Weights of a small multi-label image tagger.
Model: 64-pixel images, arch vit, patch size [4, 4].
Training: soap at rate 0.0022, batches of 384.
Rows from block 2 of a small multi-label image tagger, named by matrix and row number. Rows with one number belong to one neuron. Each number is 50 + 15 x the weight over its row's rms, rounded and kept within 0 to 99. All counts start at 0.
After each neuron's rows are labels from the 100 images, of 14848, where the neuron reaches its largest size: "top examples" is what is common among them; "patch colour" is the nearest of a few named colours to the mean colour under the peak. Only what is clearly more common there than usual is listed. The data: photos of plants, animals and fungi (iNaturalist).
# gate: MLP gate (model.blocks.2.mlp.gate.weight, 512x192), inputs 0-63
# fc1: MLP up (model.blocks.2.mlp.fc1.weight, 512x192), inputs 0-63
# fc2: MLP down (model.blocks.2.mlp.fc2.weight, 192x512, transposed), outputs 0-63

gate.479:43 60 48 29 59 72 68 55 63 34 51 81 45 44 25 36 44 42 64 49 46 35 69 58 65 25 71 27 62 57 31 53 57 63 58 48 55 58 43 58 72 50 36 72 49 57 52 39 61 53 70 75 32 61 72 64 46 52 70 33 63 46 52 54
fc1.479:27 44 46 42 45 22 12 23 45 51 43 33 63 22 52 55 68 50 49 44 46 65 68 55 49 44 40 59 67 20 54 55 38 57 47 73 34 28 63 56 66 40 63 42 62 54 68 37 43 40 61 45 45 49 68 35 44 28 19 49 41 49 67 36
fc2.479:49 43 30 53 64 38 71 80 49 66 51 53 28 73 80 75 59 56 74 44 59 36 19 38 53 54 52 60 29 46 18 45 57 33 66 43 42 72 37 53 28 34 58 60 55 69 48 42 63 49 31 53 56 50 36 48 45 86 60 60 48 49 45 36
top examples: phylum Chordata; class Aves; order Anseriformes; family: Anatidae
patch colour: grey

gate.365:36 21 50 86 65 41 39 45 59 53 52 45 53 58 47 83 61 43 42 62 59 45 43 58 39 38 56 30 69 33 56 50 62 59 44 80 38 45 74 52 29 40 74 23 74 74 33 66 30 68 57 53 53 51 57 49 50 38 72 43 67 25 42 50
fc1.365:37 66 64 34 27 28 67 65 50 35 51 31 42 34 55 44 29 60 49 32 32 70 72 55 58 66 30 44 43 49 34 65 59 32 54 25 57 61 57 41 90 90 55 49 40 20 26 46 78 44 53 74 60 54 34 69 63 60 45 79 52 45 64 51
fc2.365:49 58 37 56 40 61 48 75 36 37 53 56 27 65 51 77 36 86 73 67 73 36 50 74 17 76 35 37 49 65 37 74 54 54 56 29 65 70 65 68 59 32 39 70 30 55 55 53 55 68 49 50 48 44 71 37 34 62 26 80 48 54 61 45
top examples: class Insecta; phylum Arthropoda; order Lepidoptera
patch colour: pink

gate.434:50 43 62 62 44 69 51 28 33 64 73 30 68 33 44 36 60 39 51 42 56 50 68 39 30 55 38 66 44 06 50 59 61 48 53 37 42 54 77 33 49 47 35 20 49 57 37 37 61 38 26 61 60 67 60 57 42 47 67 31 56 43 64 49
fc1.434:43 57 41 58 32 51 70 20 43 56 48 45 41 35 24 46 70 64 72 45 49 56 27 33 49 65 53 64 51 35 48 64 51 23 68 95 67 51 49 56 51 62 52 77 76 21 40 58 44 50 42 28 67 47 35 49 47 27 64 35 49 31 48 52
fc2.434:45 28 60 45 32 65 65 48 38 60 28 34 49 68 27 54 44 60 59 71 61 45 46 34 77 49 30 74 14 26 55 59 64 57 59 64 61 57 29 52 53 64 54 73 77 25 63 85 63 63 56 46 49 58 44 64 80 78 29 42 61 32 44 31
top examples: phylum Arthropoda; class Insecta
patch colour: brown; orange

gate.155:42 52 23 42 29 31 45 31 44 59 53 54 26 72 56 57 45 42 55 62 68 59 36 50 62 49 50 44 83 53 65 42 30 72 68 56 16 38 35 57 66 68 41 66 46 49 21 63 40 57 70 62 60 39 34 17 53 65 62 76 53 62 39 30
fc1.155:40 31 80 59 60 43 47 64 59 52 63 42 40 57 63 68 25 36 71 33 45 43 17 36 36 54 42 51 28 40 45 41 46 71 54 38 48 48 57 70 62 36 50 48 47 46 45 68 43 58 58 78 62 47 49 43 78 90 71 56 43 52 47 55
fc2.155:64 77 25 37 79 62 55 48 44 40 52 24 31 30 49 16 68 40 55 69 49 31 56 23 67 59 35 38 65 48 54 37 68 65 68 60 76 55 52 38 58 66 66 64 76 62 53 41 27 38 40 48 51 60 67 52 36 30 17 67 70 65 56 66
top examples: class Insecta; phylum Arthropoda
patch colour: brown

gate.98:75 27 75 85 62 62 31 51 38 20 36 48 29 49 63 55 42 66 38 39 58 66 63 45 21 60 88 64 61 54 50 70 49 59 75 60 47 67 53 68 51 44 49 31 37 35 45 57 36 64 30 38 87 31 69 59 53 66 48 31 54 48 30 46
fc1.98:39 50 55 32 47 35 29 53 45 76 66 48 62 82 27 51 69 28 66 38 70 57 46 77 70 67 48 51 72 47 54 23 24 53 54 44 38 40 53 39 49 46 12 43 46 59 67 61 49 32 28 86 39 57 72 26 43 31 45 25 78 54 48 37
fc2.98:40 54 50 54 62 68 29 45 61 58 46 44 60 25 36 72 53 68 64 36 50 47 59 57 47 35 53 59 29 66 30 64 39 73 62 64 51 60 44 54 32 34 53 55 57 66 58 50 51 53 45 60 78 24 49 61 61 47 52 47 75 55 51 49
top examples: class Insecta; phylum Arthropoda
patch colour: brown

gate.398:67 35 70 51 46 50 21 58 46 33 62 14 42 52 58 54 35 47 16 51 66 35 47 62 54 46 55 60 59 48 59 61 36 51 57 50 48 56 21 69 46 59 68 58 56 54 22 35 80 51 81 52 51 57 73 53 69 36 45 41 74 29 95 27
fc1.398:37 48 45 68 60 80 36 33 53 60 44 76 43 35 48 48 53 28 78 53 45 63 41 71 44 56 56 17 55 30 48 32 30 59 39 61 39 34 57 25 51 39 29 54 36 52 67 65 62 27 54 37 62 67 83 41 41 37 72 40 41 29 61 44
fc2.398:31 43 19 60 45 43 38 63 40 47 39 88 30 58 38 49 47 49 60 51 67 35 41 49 23 59 34 43 43 67 68 42 76 58 53 51 24 60 78 45 61 51 43 35 46 50 73 52 38 61 42 78 37 37 40 52 27 33 41 41 46 73 37 63
top examples: class Aves
patch colour: cyan

gate.28:39 45 69 32 88 39 59 75 56 58 42 26 61 31 44 45 61 27 53 15 60 47 58 44 36 60 55 41 43 52 28 33 25 46 68 38 67 42 42 51 67 68 44 62 46 46 57 66 40 61 53 56 73 29 53 33 47 47 41 61 26 37 29 72
fc1.28:59 61 31 29 57 68 66 64 37 39 46 53 34 35 46 48 47 57 59 56 66 35 57 53 46 76 50 49 46 58 44 38 55 63 79 72 32 30 42 60 46 61 51 60 39 57 54 39 56 37 55 79 70 57 61 49 54 48 31 88 62 87 50 94
fc2.28:45 86 65 22 34 67 59 60 56 30 47 44 35 38 59 58 51 61 53 39 53 63 57 46 47 61 76 21 19 74 42 56 45 47 45 80 43 44 58 47 38 28 33 59 57 42 56 54 41 45 46 62 70 28 47 43 32 42 64 66 48 58 92 53
top examples: order Lepidoptera
patch colour: brown

gate.38:37 51 46 31 71 11 76 41 54 60 62 25 53 61 63 52 53 36 49 16 39 48 45 45 64 26 78 43 63 44 49 54 39 53 46 51 29 58 77 34 49 54 37 34 40 41 61 51 48 82 60 49 75 61 64 45 55 62 80 55 65 63 51 36
fc1.38:52 62 45 34 53 24 41 47 56 62 49 47 42 37 58 48 29 24 54 76 57 44 40 49 45 46 53 58 64 87 44 66 54 65 32 28 63 38 38 60 47 40 69 76 57 58 43 66 51 40 67 53 55 33 22 62 28 56 40 03 39 82 35 68
fc2.38:72 57 59 21 51 43 46 32 30 31 50 65 41 65 52 56 72 20 58 49 29 62 72 56 49 51 41 22 24 67 69 61 47 36 59 54 63 58 50 64 35 35 37 39 64 50 66 21 79 27 33 41 41 51 66 51 38 43 53 67 42 46 38 44
top examples: order Passeriformes
patch colour: grey

gate.421:45 33 48 49 55 54 50 69 52 38 60 58 52 44 40 44 46 32 68 45 59 43 84 28 63 41 53 59 83 35 61 18 65 57 46 48 32 32 40 62 43 48 47 50 57 39 52 30 67 60 31 48 20 21 45 24 44 65 78 56 50 25 52 47
fc1.421:32 47 54 53 63 39 37 15 43 51 45 35 32 83 77 69 51 50 72 52 46 54 29 48 30 63 15 56 38 64 79 89 48 39 55 42 43 52 57 70 44 51 54 51 40 60 56 51 54 53 94 42 37 54 47 36 70 29 48 36 63 63 41 62
fc2.421:41 59 53 38 35 59 58 42 33 81 36 67 52 55 40 45 58 08 31 48 45 50 60 51 62 35 25 53 69 45 29 47 64 47 36 28 37 49 29 45 33 46 64 61 37 56 17 41 43 34 39 51 42 40 67 50 59 48 12 45 60 75 56 68
top examples: class Insecta; phylum Arthropoda; order Odonata
patch colour: brown

gate.237:57 28 58 56 36 68 41 42 35 74 64 48 41 53 55 26 42 34 48 62 40 61 79 58 77 14 74 62 52 67 29 34 52 47 41 56 47 49 35 16 50 63 46 65 38 69 60 63 64 36 50 29 28 56 45 50 56 58 57 38 52 49 52 24
fc1.237:64 57 43 66 51 48 72 63 55 37 63 66 40 45 40 45 60 50 36 41 65 37 29 59 58 52 33 34 46 61 60 27 38 37 42 60 43 62 52 73 33 50 62 54 52 23 24 63 82 84 63 54 75 82 48 64 35 68 51 52 52 57 37 36
fc2.237:39 34 40 46 75 62 43 47 62 42 72 33 40 49 75 73 52 58 59 49 57 43 43 57 55 18 46 48 40 40 44 46 60 52 75 47 76 60 39 30 32 22 57 58 80 43 28 58 60 47 48 46 46 34 68 42 40 55 43 55 31 46 61 43
top examples: phylum Tracheophyta; kingdom Plantae
patch colour: brown

gate.188:54 42 50 63 53 31 44 47 63 33 71 55 49 42 41 56 62 36 59 38 35 67 55 71 36 11 52 57 70 75 67 59 36 57 26 63 68 54 54 43 54 31 43 70 53 59 68 52 63 66 26 23 33 64 41 41 62 13 49 40 57 62 20 73
fc1.188:54 49 62 48 51 34 58 28 49 32 42 51 36 44 20 73 27 49 67 46 48 55 37 66 55 21 52 39 56 36 69 56 52 60 26 39 53 67 43 40 26 45 70 62 32 67 58 63 65 51 69 32 53 78 58 47 43 03 41 69 63 65 38 34
fc2.188:48 43 59 41 37 42 54 55 26 59 46 43 51 55 34 65 71 48 50 37 54 67 39 29 47 40 76 75 44 47 64 71 70 45 00 46 62 48 81 39 51 32 24 63 39 41 68 43 26 58 74 54 54 40 66 37 33 62 52 62 56 67 79 32
top examples: phylum Tracheophyta; kingdom Plantae
patch colour: green

gate.53:43 58 56 63 58 81 33 64 67 51 43 44 22 67 41 32 38 41 52 42 44 47 38 23 51 21 67 61 32 51 59 46 41 68 11 65 49 46 24 56 52 36 43 61 57 59 58 73 45 46 72 49 23 58 69 37 64 81 84 52 38 56 36 29
fc1.53:42 44 67 55 61 22 34 39 42 37 35 47 52 63 47 31 66 52 53 53 69 46 63 48 53 45 48 58 43 58 74 42 33 49 13 82 46 36 67 61 34 44 58 38 52 51 41 43 43 67 63 60 39 28 40 44 60 27 77 47 40 53 44 25
fc2.53:48 56 32 64 57 28 56 44 29 35 46 55 71 34 81 59 98 73 53 64 57 39 50 35 57 52 41 70 34 35 48 22 66 46 64 30 48 62 46 49 55 45 57 62 40 39 39 62 67 58 37 64 69 71 37 38 56 70 45 71 61 44 83 44
top examples: phylum Chordata; class Aves; order Anseriformes; family: Anatidae
patch colour: grey

gate.429:35 48 46 64 52 38 58 42 31 22 29 32 38 62 58 47 79 34 36 61 59 45 48 30 50 38 36 32 87 69 26 48 49 06 63 57 50 39 32 42 35 60 55 36 66 27 43 52 16 51 37 49 70 55 43 42 68 54 67 33 46 50 60 48
fc1.429:43 34 72 61 64 69 68 48 50 64 43 72 39 78 79 25 56 48 36 57 54 60 52 48 60 45 38 42 59 50 42 32 59 61 66 53 40 37 43 49 50 42 63 14 68 56 70 66 25 61 16 24 35 49 53 28 44 14 61 41 36 37 57 48
fc2.429:67 24 35 54 45 50 28 63 76 69 48 70 63 46 44 51 45 47 46 49 41 69 41 34 60 33 58 82 28 66 37 50 57 68 36 34 46 56 46 46 55 56 52 71 44 71 59 31 72 32 57 39 43 43 36 60 72 46 62 52 49 51 41 44
top examples: phylum Arthropoda; class Insecta; order Lepidoptera
patch colour: pink

gate.133:65 47 42 52 49 46 43 30 49 61 57 57 30 66 78 39 43 45 77 57 46 45 28 32 46 42 59 53 51 78 26 64 30 57 55 49 61 36 48 48 39 34 67 48 42 51 70 59 62 52 44 13 64 66 51 69 71 45 59 50 42 10 51 76
fc1.133:46 76 47 45 99 67 46 22 42 39 59 48 24 59 67 43 28 63 55 57 53 51 22 32 33 36 74 54 57 67 28 56 30 52 39 41 55 58 33 01 52 38 63 40 50 31 43 46 57 43 69 38 42 56 67 55 58 47 49 52 47 41 26 39
fc2.133:65 61 47 64 57 48 45 67 64 54 37 68 68 36 62 48 31 66 58 20 53 50 63 10 56 28 57 47 52 44 54 42 32 62 58 43 55 59 35 52 47 66 40 83 61 43 45 64 54 59 25 69 34 28 56 35 41 62 83 46 68 55 50 47
top examples: phylum Chordata; class Aves; order Anseriformes; family: Anatidae
patch colour: grey

gate.498:43 59 54 45 48 67 57 48 63 51 62 42 81 63 33 35 44 49 47 62 46 62 69 38 70 30 45 46 26 54 29 54 44 28 64 63 44 67 75 54 85 51 57 67 38 40 25 37 66 50 42 40 28 32 35 55 45 41 47 43 46 64 76 10
fc1.498:60 76 40 70 39 57 50 63 60 52 50 44 72 50 52 73 16 80 36 52 37 63 69 54 35 70 47 39 39 69 50 68 50 59 47 54 27 54 70 59 41 60 78 50 51 60 46 55 81 50 64 43 40 39 56 48 55 46 32 81 55 50 63 39
fc2.498:64 44 36 33 43 67 18 43 26 31 63 56 73 67 72 65 66 61 50 47 43 60 64 26 43 12 44 44 51 66 58 20 48 73 69 26 41 47 47 32 43 63 47 51 67 64 45 47 42 63 42 33 73 75 54 48 55 40 57 29 36 53 41 51
top examples: class Insecta; phylum Arthropoda
patch colour: pink

gate.173:34 54 58 33 62 44 45 50 82 37 64 85 52 48 43 40 63 43 42 56 69 21 56 75 43 60 60 76 66 44 23 55 28 50 39 50 60 30 43 26 37 57 61 35 33 29 34 58 74 45 31 44 42 33 33 31 49 49 59 37 41 47 49 33
fc1.173:55 31 70 48 54 83 45 49 63 19 83 69 31 36 30 31 44 37 53 48 43 59 65 74 68 55 62 31 53 34 48 61 51 53 31 40 71 29 54 29 28 38 54 68 45 39 45 92 69 67 44 39 42 62 60 73 52 33 48 59 33 30 72 53
fc2.173:35 67 39 59 50 55 73 56 45 65 50 30 41 37 14 39 73 69 37 48 20 57 76 58 72 35 16 66 15 37 42 53 53 58 47 44 40 42 55 32 60 28 37 53 40 48 63 27 41 37 36 43 55 38 59 59 50 47 46 22 51 20 60 30
top examples: order Passeriformes
patch colour: grey

gate.241:68 31 49 52 48 39 57 56 67 27 37 59 43 58 42 53 60 27 48 68 46 58 47 38 44 52 23 63 47 55 67 41 48 62 51 55 53 70 26 29 36 35 56 55 27 26 50 70 65 56 61 45 62 60 51 36 83 64 54 44 26 52 26 41
fc1.241:48 57 54 66 77 50 33 41 34 23 40 50 36 25 67 53 65 58 54 46 51 59 34 48 44 79 89 50 44 43 64 67 60 15 54 54 79 37 43 87 45 44 65 72 47 41 52 69 42 70 50 41 62 43 38 37 43 54 62 38 76 46 51 67
fc2.241:55 58 41 35 13 48 67 55 47 62 66 42 51 59 36 16 48 55 52 50 47 50 56 40 70 36 36 62 37 68 80 50 29 46 55 65 37 63 41 41 57 21 54 40 66 68 73 23 53 80 49 36 47 56 34 36 36 59 22 52 24 34 17 20
top examples: order Passeriformes
patch colour: grey

gate.195:67 54 63 70 27 52 45 81 45 56 53 42 61 30 52 10 72 30 45 40 49 38 57 48 56 73 45 54 40 31 61 43 55 39 11 64 55 61 56 57 52 60 38 39 45 41 21 51 60 54 66 32 38 61 39 48 49 61 26 59 57 46 56 24
fc1.195:24 66 35 60 32 44 09 53 44 49 65 48 54 29 40 74 59 52 34 48 45 51 55 48 45 59 53 58 57 63 70 57 49 35 34 39 32 26 57 36 31 62 44 36 45 20 31 42 80 46 91 34 55 34 41 59 48 65 26 75 50 44 41 39
fc2.195:43 49 18 35 70 60 51 62 67 39 52 25 59 65 51 71 67 56 50 39 40 75 39 32 27 74 77 54 26 59 28 56 63 57 64 52 57 38 55 61 58 36 57 55 56 31 65 92 52 40 24 51 58 62 55 54 31 53 99 44 56 61 32 63
top examples: phylum Tracheophyta; kingdom Plantae; class Magnoliopsida
patch colour: brown

gate.291:83 47 64 55 62 80 66 47 56 81 49 54 56 20 49 38 36 56 63 38 42 81 64 40 47 66 72 30 49 51 49 44 36 44 63 37 45 44 48 61 73 59 43 48 65 39 33 62 51 70 67 57 39 29 59 39 25 76 23 51 49 51 35 60
fc1.291:63 52 60 44 43 37 33 25 50 41 55 53 51 62 41 72 53 54 20 36 63 61 52 44 36 18 42 71 37 63 29 66 61 27 51 42 58 42 62 49 42 34 80 41 42 38 53 44 55 59 47 49 46 49 50 56 37 65 58 64 60 31 31 40
fc2.291:58 33 42 68 36 49 40 56 42 58 52 54 72 57 67 59 73 62 29 61 25 52 52 46 41 48 12 55 54 45 26 40 52 73 61 19 59 71 63 30 50 28 79 20 28 52 42 56 51 42 45 19 39 56 58 68 59 52 23 63 49 58 52 60
top examples: order Lepidoptera
patch colour: brown

gate.202:43 73 37 46 44 62 54 41 52 46 46 50 58 44 22 87 62 54 44 45 33 57 59 68 24 48 57 52 52 81 24 42 28 32 92 58 46 64 51 65 36 59 50 29 32 60 70 59 41 42 47 28 42 41 50 51 49 34 58 51 37 37 74 42
fc1.202:47 51 44 29 61 56 41 34 81 44 80 51 61 46 40 28 57 28 50 47 51 73 71 37 65 41 19 51 38 57 59 50 32 49 13 67 48 34 66 29 49 66 47 54 33 47 45 42 55 69 48 43 19 62 40 71 20 53 62 57 23 68 30 48
fc2.202:50 51 65 45 57 46 58 51 47 59 55 32 26 49 53 84 56 51 66 54 29 63 49 58 51 32 30 40 44 58 55 67 50 29 96 39 46 58 45 70 57 45 55 34 87 31 83 58 52 47 63 35 64 20 46 45 60 43 40 53 49 31 67 50
top examples: order Passeriformes
patch colour: cyan

gate.275:52 51 31 25 44 73 70 46 33 49 57 52 49 11 35 66 19 57 48 52 41 39 46 60 38 54 36 48 56 32 31 67 30 46 47 42 66 58 54 67 74 49 31 70 53 62 48 43 44 62 44 62 38 50 48 57 67 41 22 61 50 32 20 55
fc1.275:44 42 50 66 68 46 78 53 40 46 40 87 52 24 33 38 44 55 69 44 49 32 37 52 73 36 34 44 33 21 33 39 46 60 32 28 59 46 55 51 53 52 42 62 40 31 47 61 67 60 65 63 54 49 63 58 32 31 31 65 29 39 41 40
fc2.275:32 62 51 45 83 43 93 56 60 63 52 66 57 83 51 57 59 36 36 45 36 43 30 25 56 39 95 24 44 69 28 51 67 33 32 64 62 34 46 57 38 22 57 29 42 35 54 54 65 12 65 56 41 55 50 75 53 38 86 41 29 44 73 31
top examples: phylum Arthropoda; class Insecta
patch colour: yellow

gate.18:55 51 28 37 86 36 39 61 53 51 43 37 33 17 44 61 55 48 24 63 46 43 44 41 48 54 63 50 51 19 54 34 54 42 72 48 68 26 58 50 51 70 42 56 38 45 77 61 41 37 72 58 44 24 41 50 41 61 63 18 81 67 57 60
fc1.18:62 42 44 40 67 49 19 21 61 55 53 48 47 46 43 35 43 74 41 28 43 47 48 40 51 44 40 40 37 62 62 71 53 49 37 46 25 41 58 39 69 74 61 47 46 30 50 45 50 55 57 80 59 55 91 72 67 50 57 63 45 38 56 57
fc2.18:47 21 84 41 24 50 62 68 48 67 47 40 82 49 60 71 58 39 55 46 48 69 52 58 37 45 55 43 53 45 35 56 65 35 47 45 63 73 37 59 13 41 63 42 51 71 54 40 28 52 35 62 59 65 37 23 28 52 16 52 51 64 71 27
top examples: order Lepidoptera
patch colour: pink

gate.153:76 87 35 43 72 29 35 56 51 55 58 69 51 65 72 71 31 39 24 49 37 34 53 37 47 44 67 42 23 69 41 44 57 57 65 70 51 38 72 47 33 54 55 43 56 60 52 68 48 43 41 54 65 74 58 41 53 40 52 63 53 72 76 53
fc1.153:51 50 48 43 34 42 51 44 52 57 57 42 58 26 46 45 66 44 62 61 61 30 50 40 71 47 62 25 48 45 39 56 62 43 56 30 89 42 64 55 72 49 33 53 27 37 10 79 60 35 59 59 50 59 43 84 69 19 41 74 18 58 54 52
fc2.153:45 50 46 63 30 39 64 70 47 82 21 71 72 53 57 59 47 78 64 30 56 65 54 63 48 54 22 57 59 27 63 75 46 51 22 62 74 51 60 41 22 43 47 68 63 18 52 50 55 53 55 33 60 41 55 37 36 55 37 78 43 39 43 64
top examples: class Insecta; phylum Arthropoda; order Lepidoptera
patch colour: brown

gate.194:46 20 44 51 70 49 69 35 68 73 55 56 63 57 15 51 53 63 77 91 45 51 76 23 82 33 36 43 37 75 59 66 80 49 39 36 46 47 54 50 50 25 56 59 53 53 33 50 63 67 47 21 50 28 71 59 51 52 64 50 42 64 57 50
fc1.194:48 53 43 56 75 54 66 62 38 51 45 37 39 70 57 62 27 66 58 17 46 43 60 15 57 33 43 29 64 56 59 58 60 38 63 43 64 50 38 38 61 65 32 49 47 26 50 50 79 58 53 34 44 32 51 34 36 44 82 52 65 28 31 45
fc2.194:52 49 65 64 67 59 51 53 47 21 61 63 72 31 45 53 49 55 74 44 49 56 34 68 31 63 53 88 60 42 54 36 42 57 58 31 48 77 46 74 45 35 50 37 37 83 56 51 36 60 39 44 45 68 50 40 51 41 62 28 56 50 51 43
top examples: class Aves; order Passeriformes
patch colour: white

gate.256:25 47 36 52 30 43 53 56 60 37 33 75 64 29 33 35 61 40 33 42 38 31 55 30 53 61 71 27 57 44 55 41 44 53 35 78 50 70 48 52 28 44 58 51 35 50 26 54 28 35 39 30 23 14 29 47 75 53 54 34 34 76 49 56
fc1.256:43 29 45 50 55 80 33 45 62 86 51 56 58 30 52 38 56 27 50 61 43 47 61 58 34 31 66 65 61 44 40 36 26 30 37 59 44 38 44 52 52 46 30 68 52 47 37 35 43 45 37 62 59 45 48 35 56 52 35 56 53 36 61 31
fc2.256:37 66 50 48 60 50 31 53 39 43 48 45 75 66 62 59 54 61 31 57 47 32 59 29 44 51 17 61 40 46 34 30 65 42 54 51 49 48 49 49 57 66 27 34 67 58 53 59 76 44 65 62 59 50 74 48 30 31 72 53 77 35 69 27
top examples: order Passeriformes
patch colour: grey

gate.30:45 42 50 44 51 48 41 33 51 49 62 46 58 34 37 32 56 47 38 58 82 70 38 24 67 50 66 56 61 40 59 69 21 60 44 73 71 34 49 07 45 41 22 49 69 65 62 67 39 29 58 52 70 66 56 56 29 59 63 65 65 57 50 36
fc1.30:39 63 66 50 49 46 34 48 30 40 63 70 39 59 24 38 22 72 34 47 55 49 49 39 52 41 60 62 62 33 45 31 36 38 30 20 29 65 17 52 56 65 44 38 49 18 79 35 57 40 54 44 36 49 45 21 52 37 68 76 32 38 59 44
fc2.30:51 53 55 74 64 43 50 30 13 52 57 16 37 47 68 45 22 55 74 70 53 44 60 67 71 37 39 50 61 85 40 40 48 50 55 73 69 27 33 71 51 34 54 61 47 63 54 32 51 58 67 38 39 48 55 47 57 39 22 36 37 74 46 41
top examples: order Lepidoptera
patch colour: pink

gate.279:54 59 36 54 70 45 60 36 54 62 50 48 58 49 54 53 56 36 35 30 58 46 38 66 62 33 75 60 66 63 36 30 82 41 18 52 17 49 46 49 39 56 60 64 31 13 31 50 39 60 47 40 57 57 38 48 45 66 46 69 36 74 57 85
fc1.279:43 62 63 91 49 52 32 60 31 32 54 64 45 45 64 40 28 57 42 50 48 48 54 60 67 47 41 45 17 20 66 37 39 42 32 39 56 44 56 48 60 48 59 29 49 44 47 43 55 32 66 41 76 41 43 51 28 61 55 43 46 27 27 38
fc2.279:46 58 61 28 54 58 36 54 48 69 41 24 51 62 62 45 64 59 89 39 59 39 40 67 35 35 54 44 59 38 43 19 57 53 42 39 52 55 58 74 54 54 74 59 53 45 30 65 15 47 39 36 36 63 35 59 58 87 21 62 45 62 59 69
top examples: order Passeriformes
patch colour: grey

gate.13:41 68 51 54 61 36 55 68 28 47 33 63 73 44 35 52 28 50 29 22 58 47 49 58 39 54 47 50 47 24 47 38 31 58 61 71 44 39 39 46 69 88 61 34 52 59 66 56 55 29 42 60 32 37 52 41 37 44 27 39 50 47 46 61
fc1.13:47 64 64 48 52 40 29 22 74 48 72 54 67 47 47 50 43 49 40 40 76 67 71 20 54 56 70 47 58 40 76 56 48 50 50 65 29 47 56 29 52 55 51 47 61 30 38 56 71 41 45 43 64 41 20 75 36 51 75 42 61 49 35 44
fc2.13:48 23 55 58 43 33 38 50 30 51 72 24 24 13 09 72 43 73 71 41 75 37 30 58 46 62 24 43 39 43 52 58 41 51 61 30 51 50 31 64 68 40 50 49 79 84 33 45 72 76 49 53 77 56 56 59 38 59 34 73 52 55 45 43
top examples: phylum Arthropoda; class Insecta
patch colour: pink

gate.96:45 64 35 58 59 52 55 32 43 44 47 44 62 21 56 25 38 34 77 36 33 49 45 29 51 64 59 39 57 61 46 32 51 55 67 40 69 33 73 76 58 52 60 72 58 45 69 95 50 44 69 38 30 69 31 33 30 42 45 49 38 46 56 90
fc1.96:73 57 63 67 05 22 46 30 63 65 66 37 54 74 63 50 42 50 57 49 10 55 45 58 48 61 44 54 62 76 33 66 75 69 55 53 55 45 68 40 54 40 52 63 53 57 40 32 62 51 58 36 21 84 28 39 54 59 35 42 65 66 60 60
fc2.96:20 58 58 48 15 62 50 87 42 56 43 73 55 58 52 51 46 51 76 65 63 40 81 67 44 63 40 54 54 84 52 64 64 28 70 50 69 52 61 41 60 45 38 39 48 40 66 62 51 53 64 47 67 25 71 49 17 57 30 65 58 48 31 63
top examples: phylum Chordata; class Aves
patch colour: brown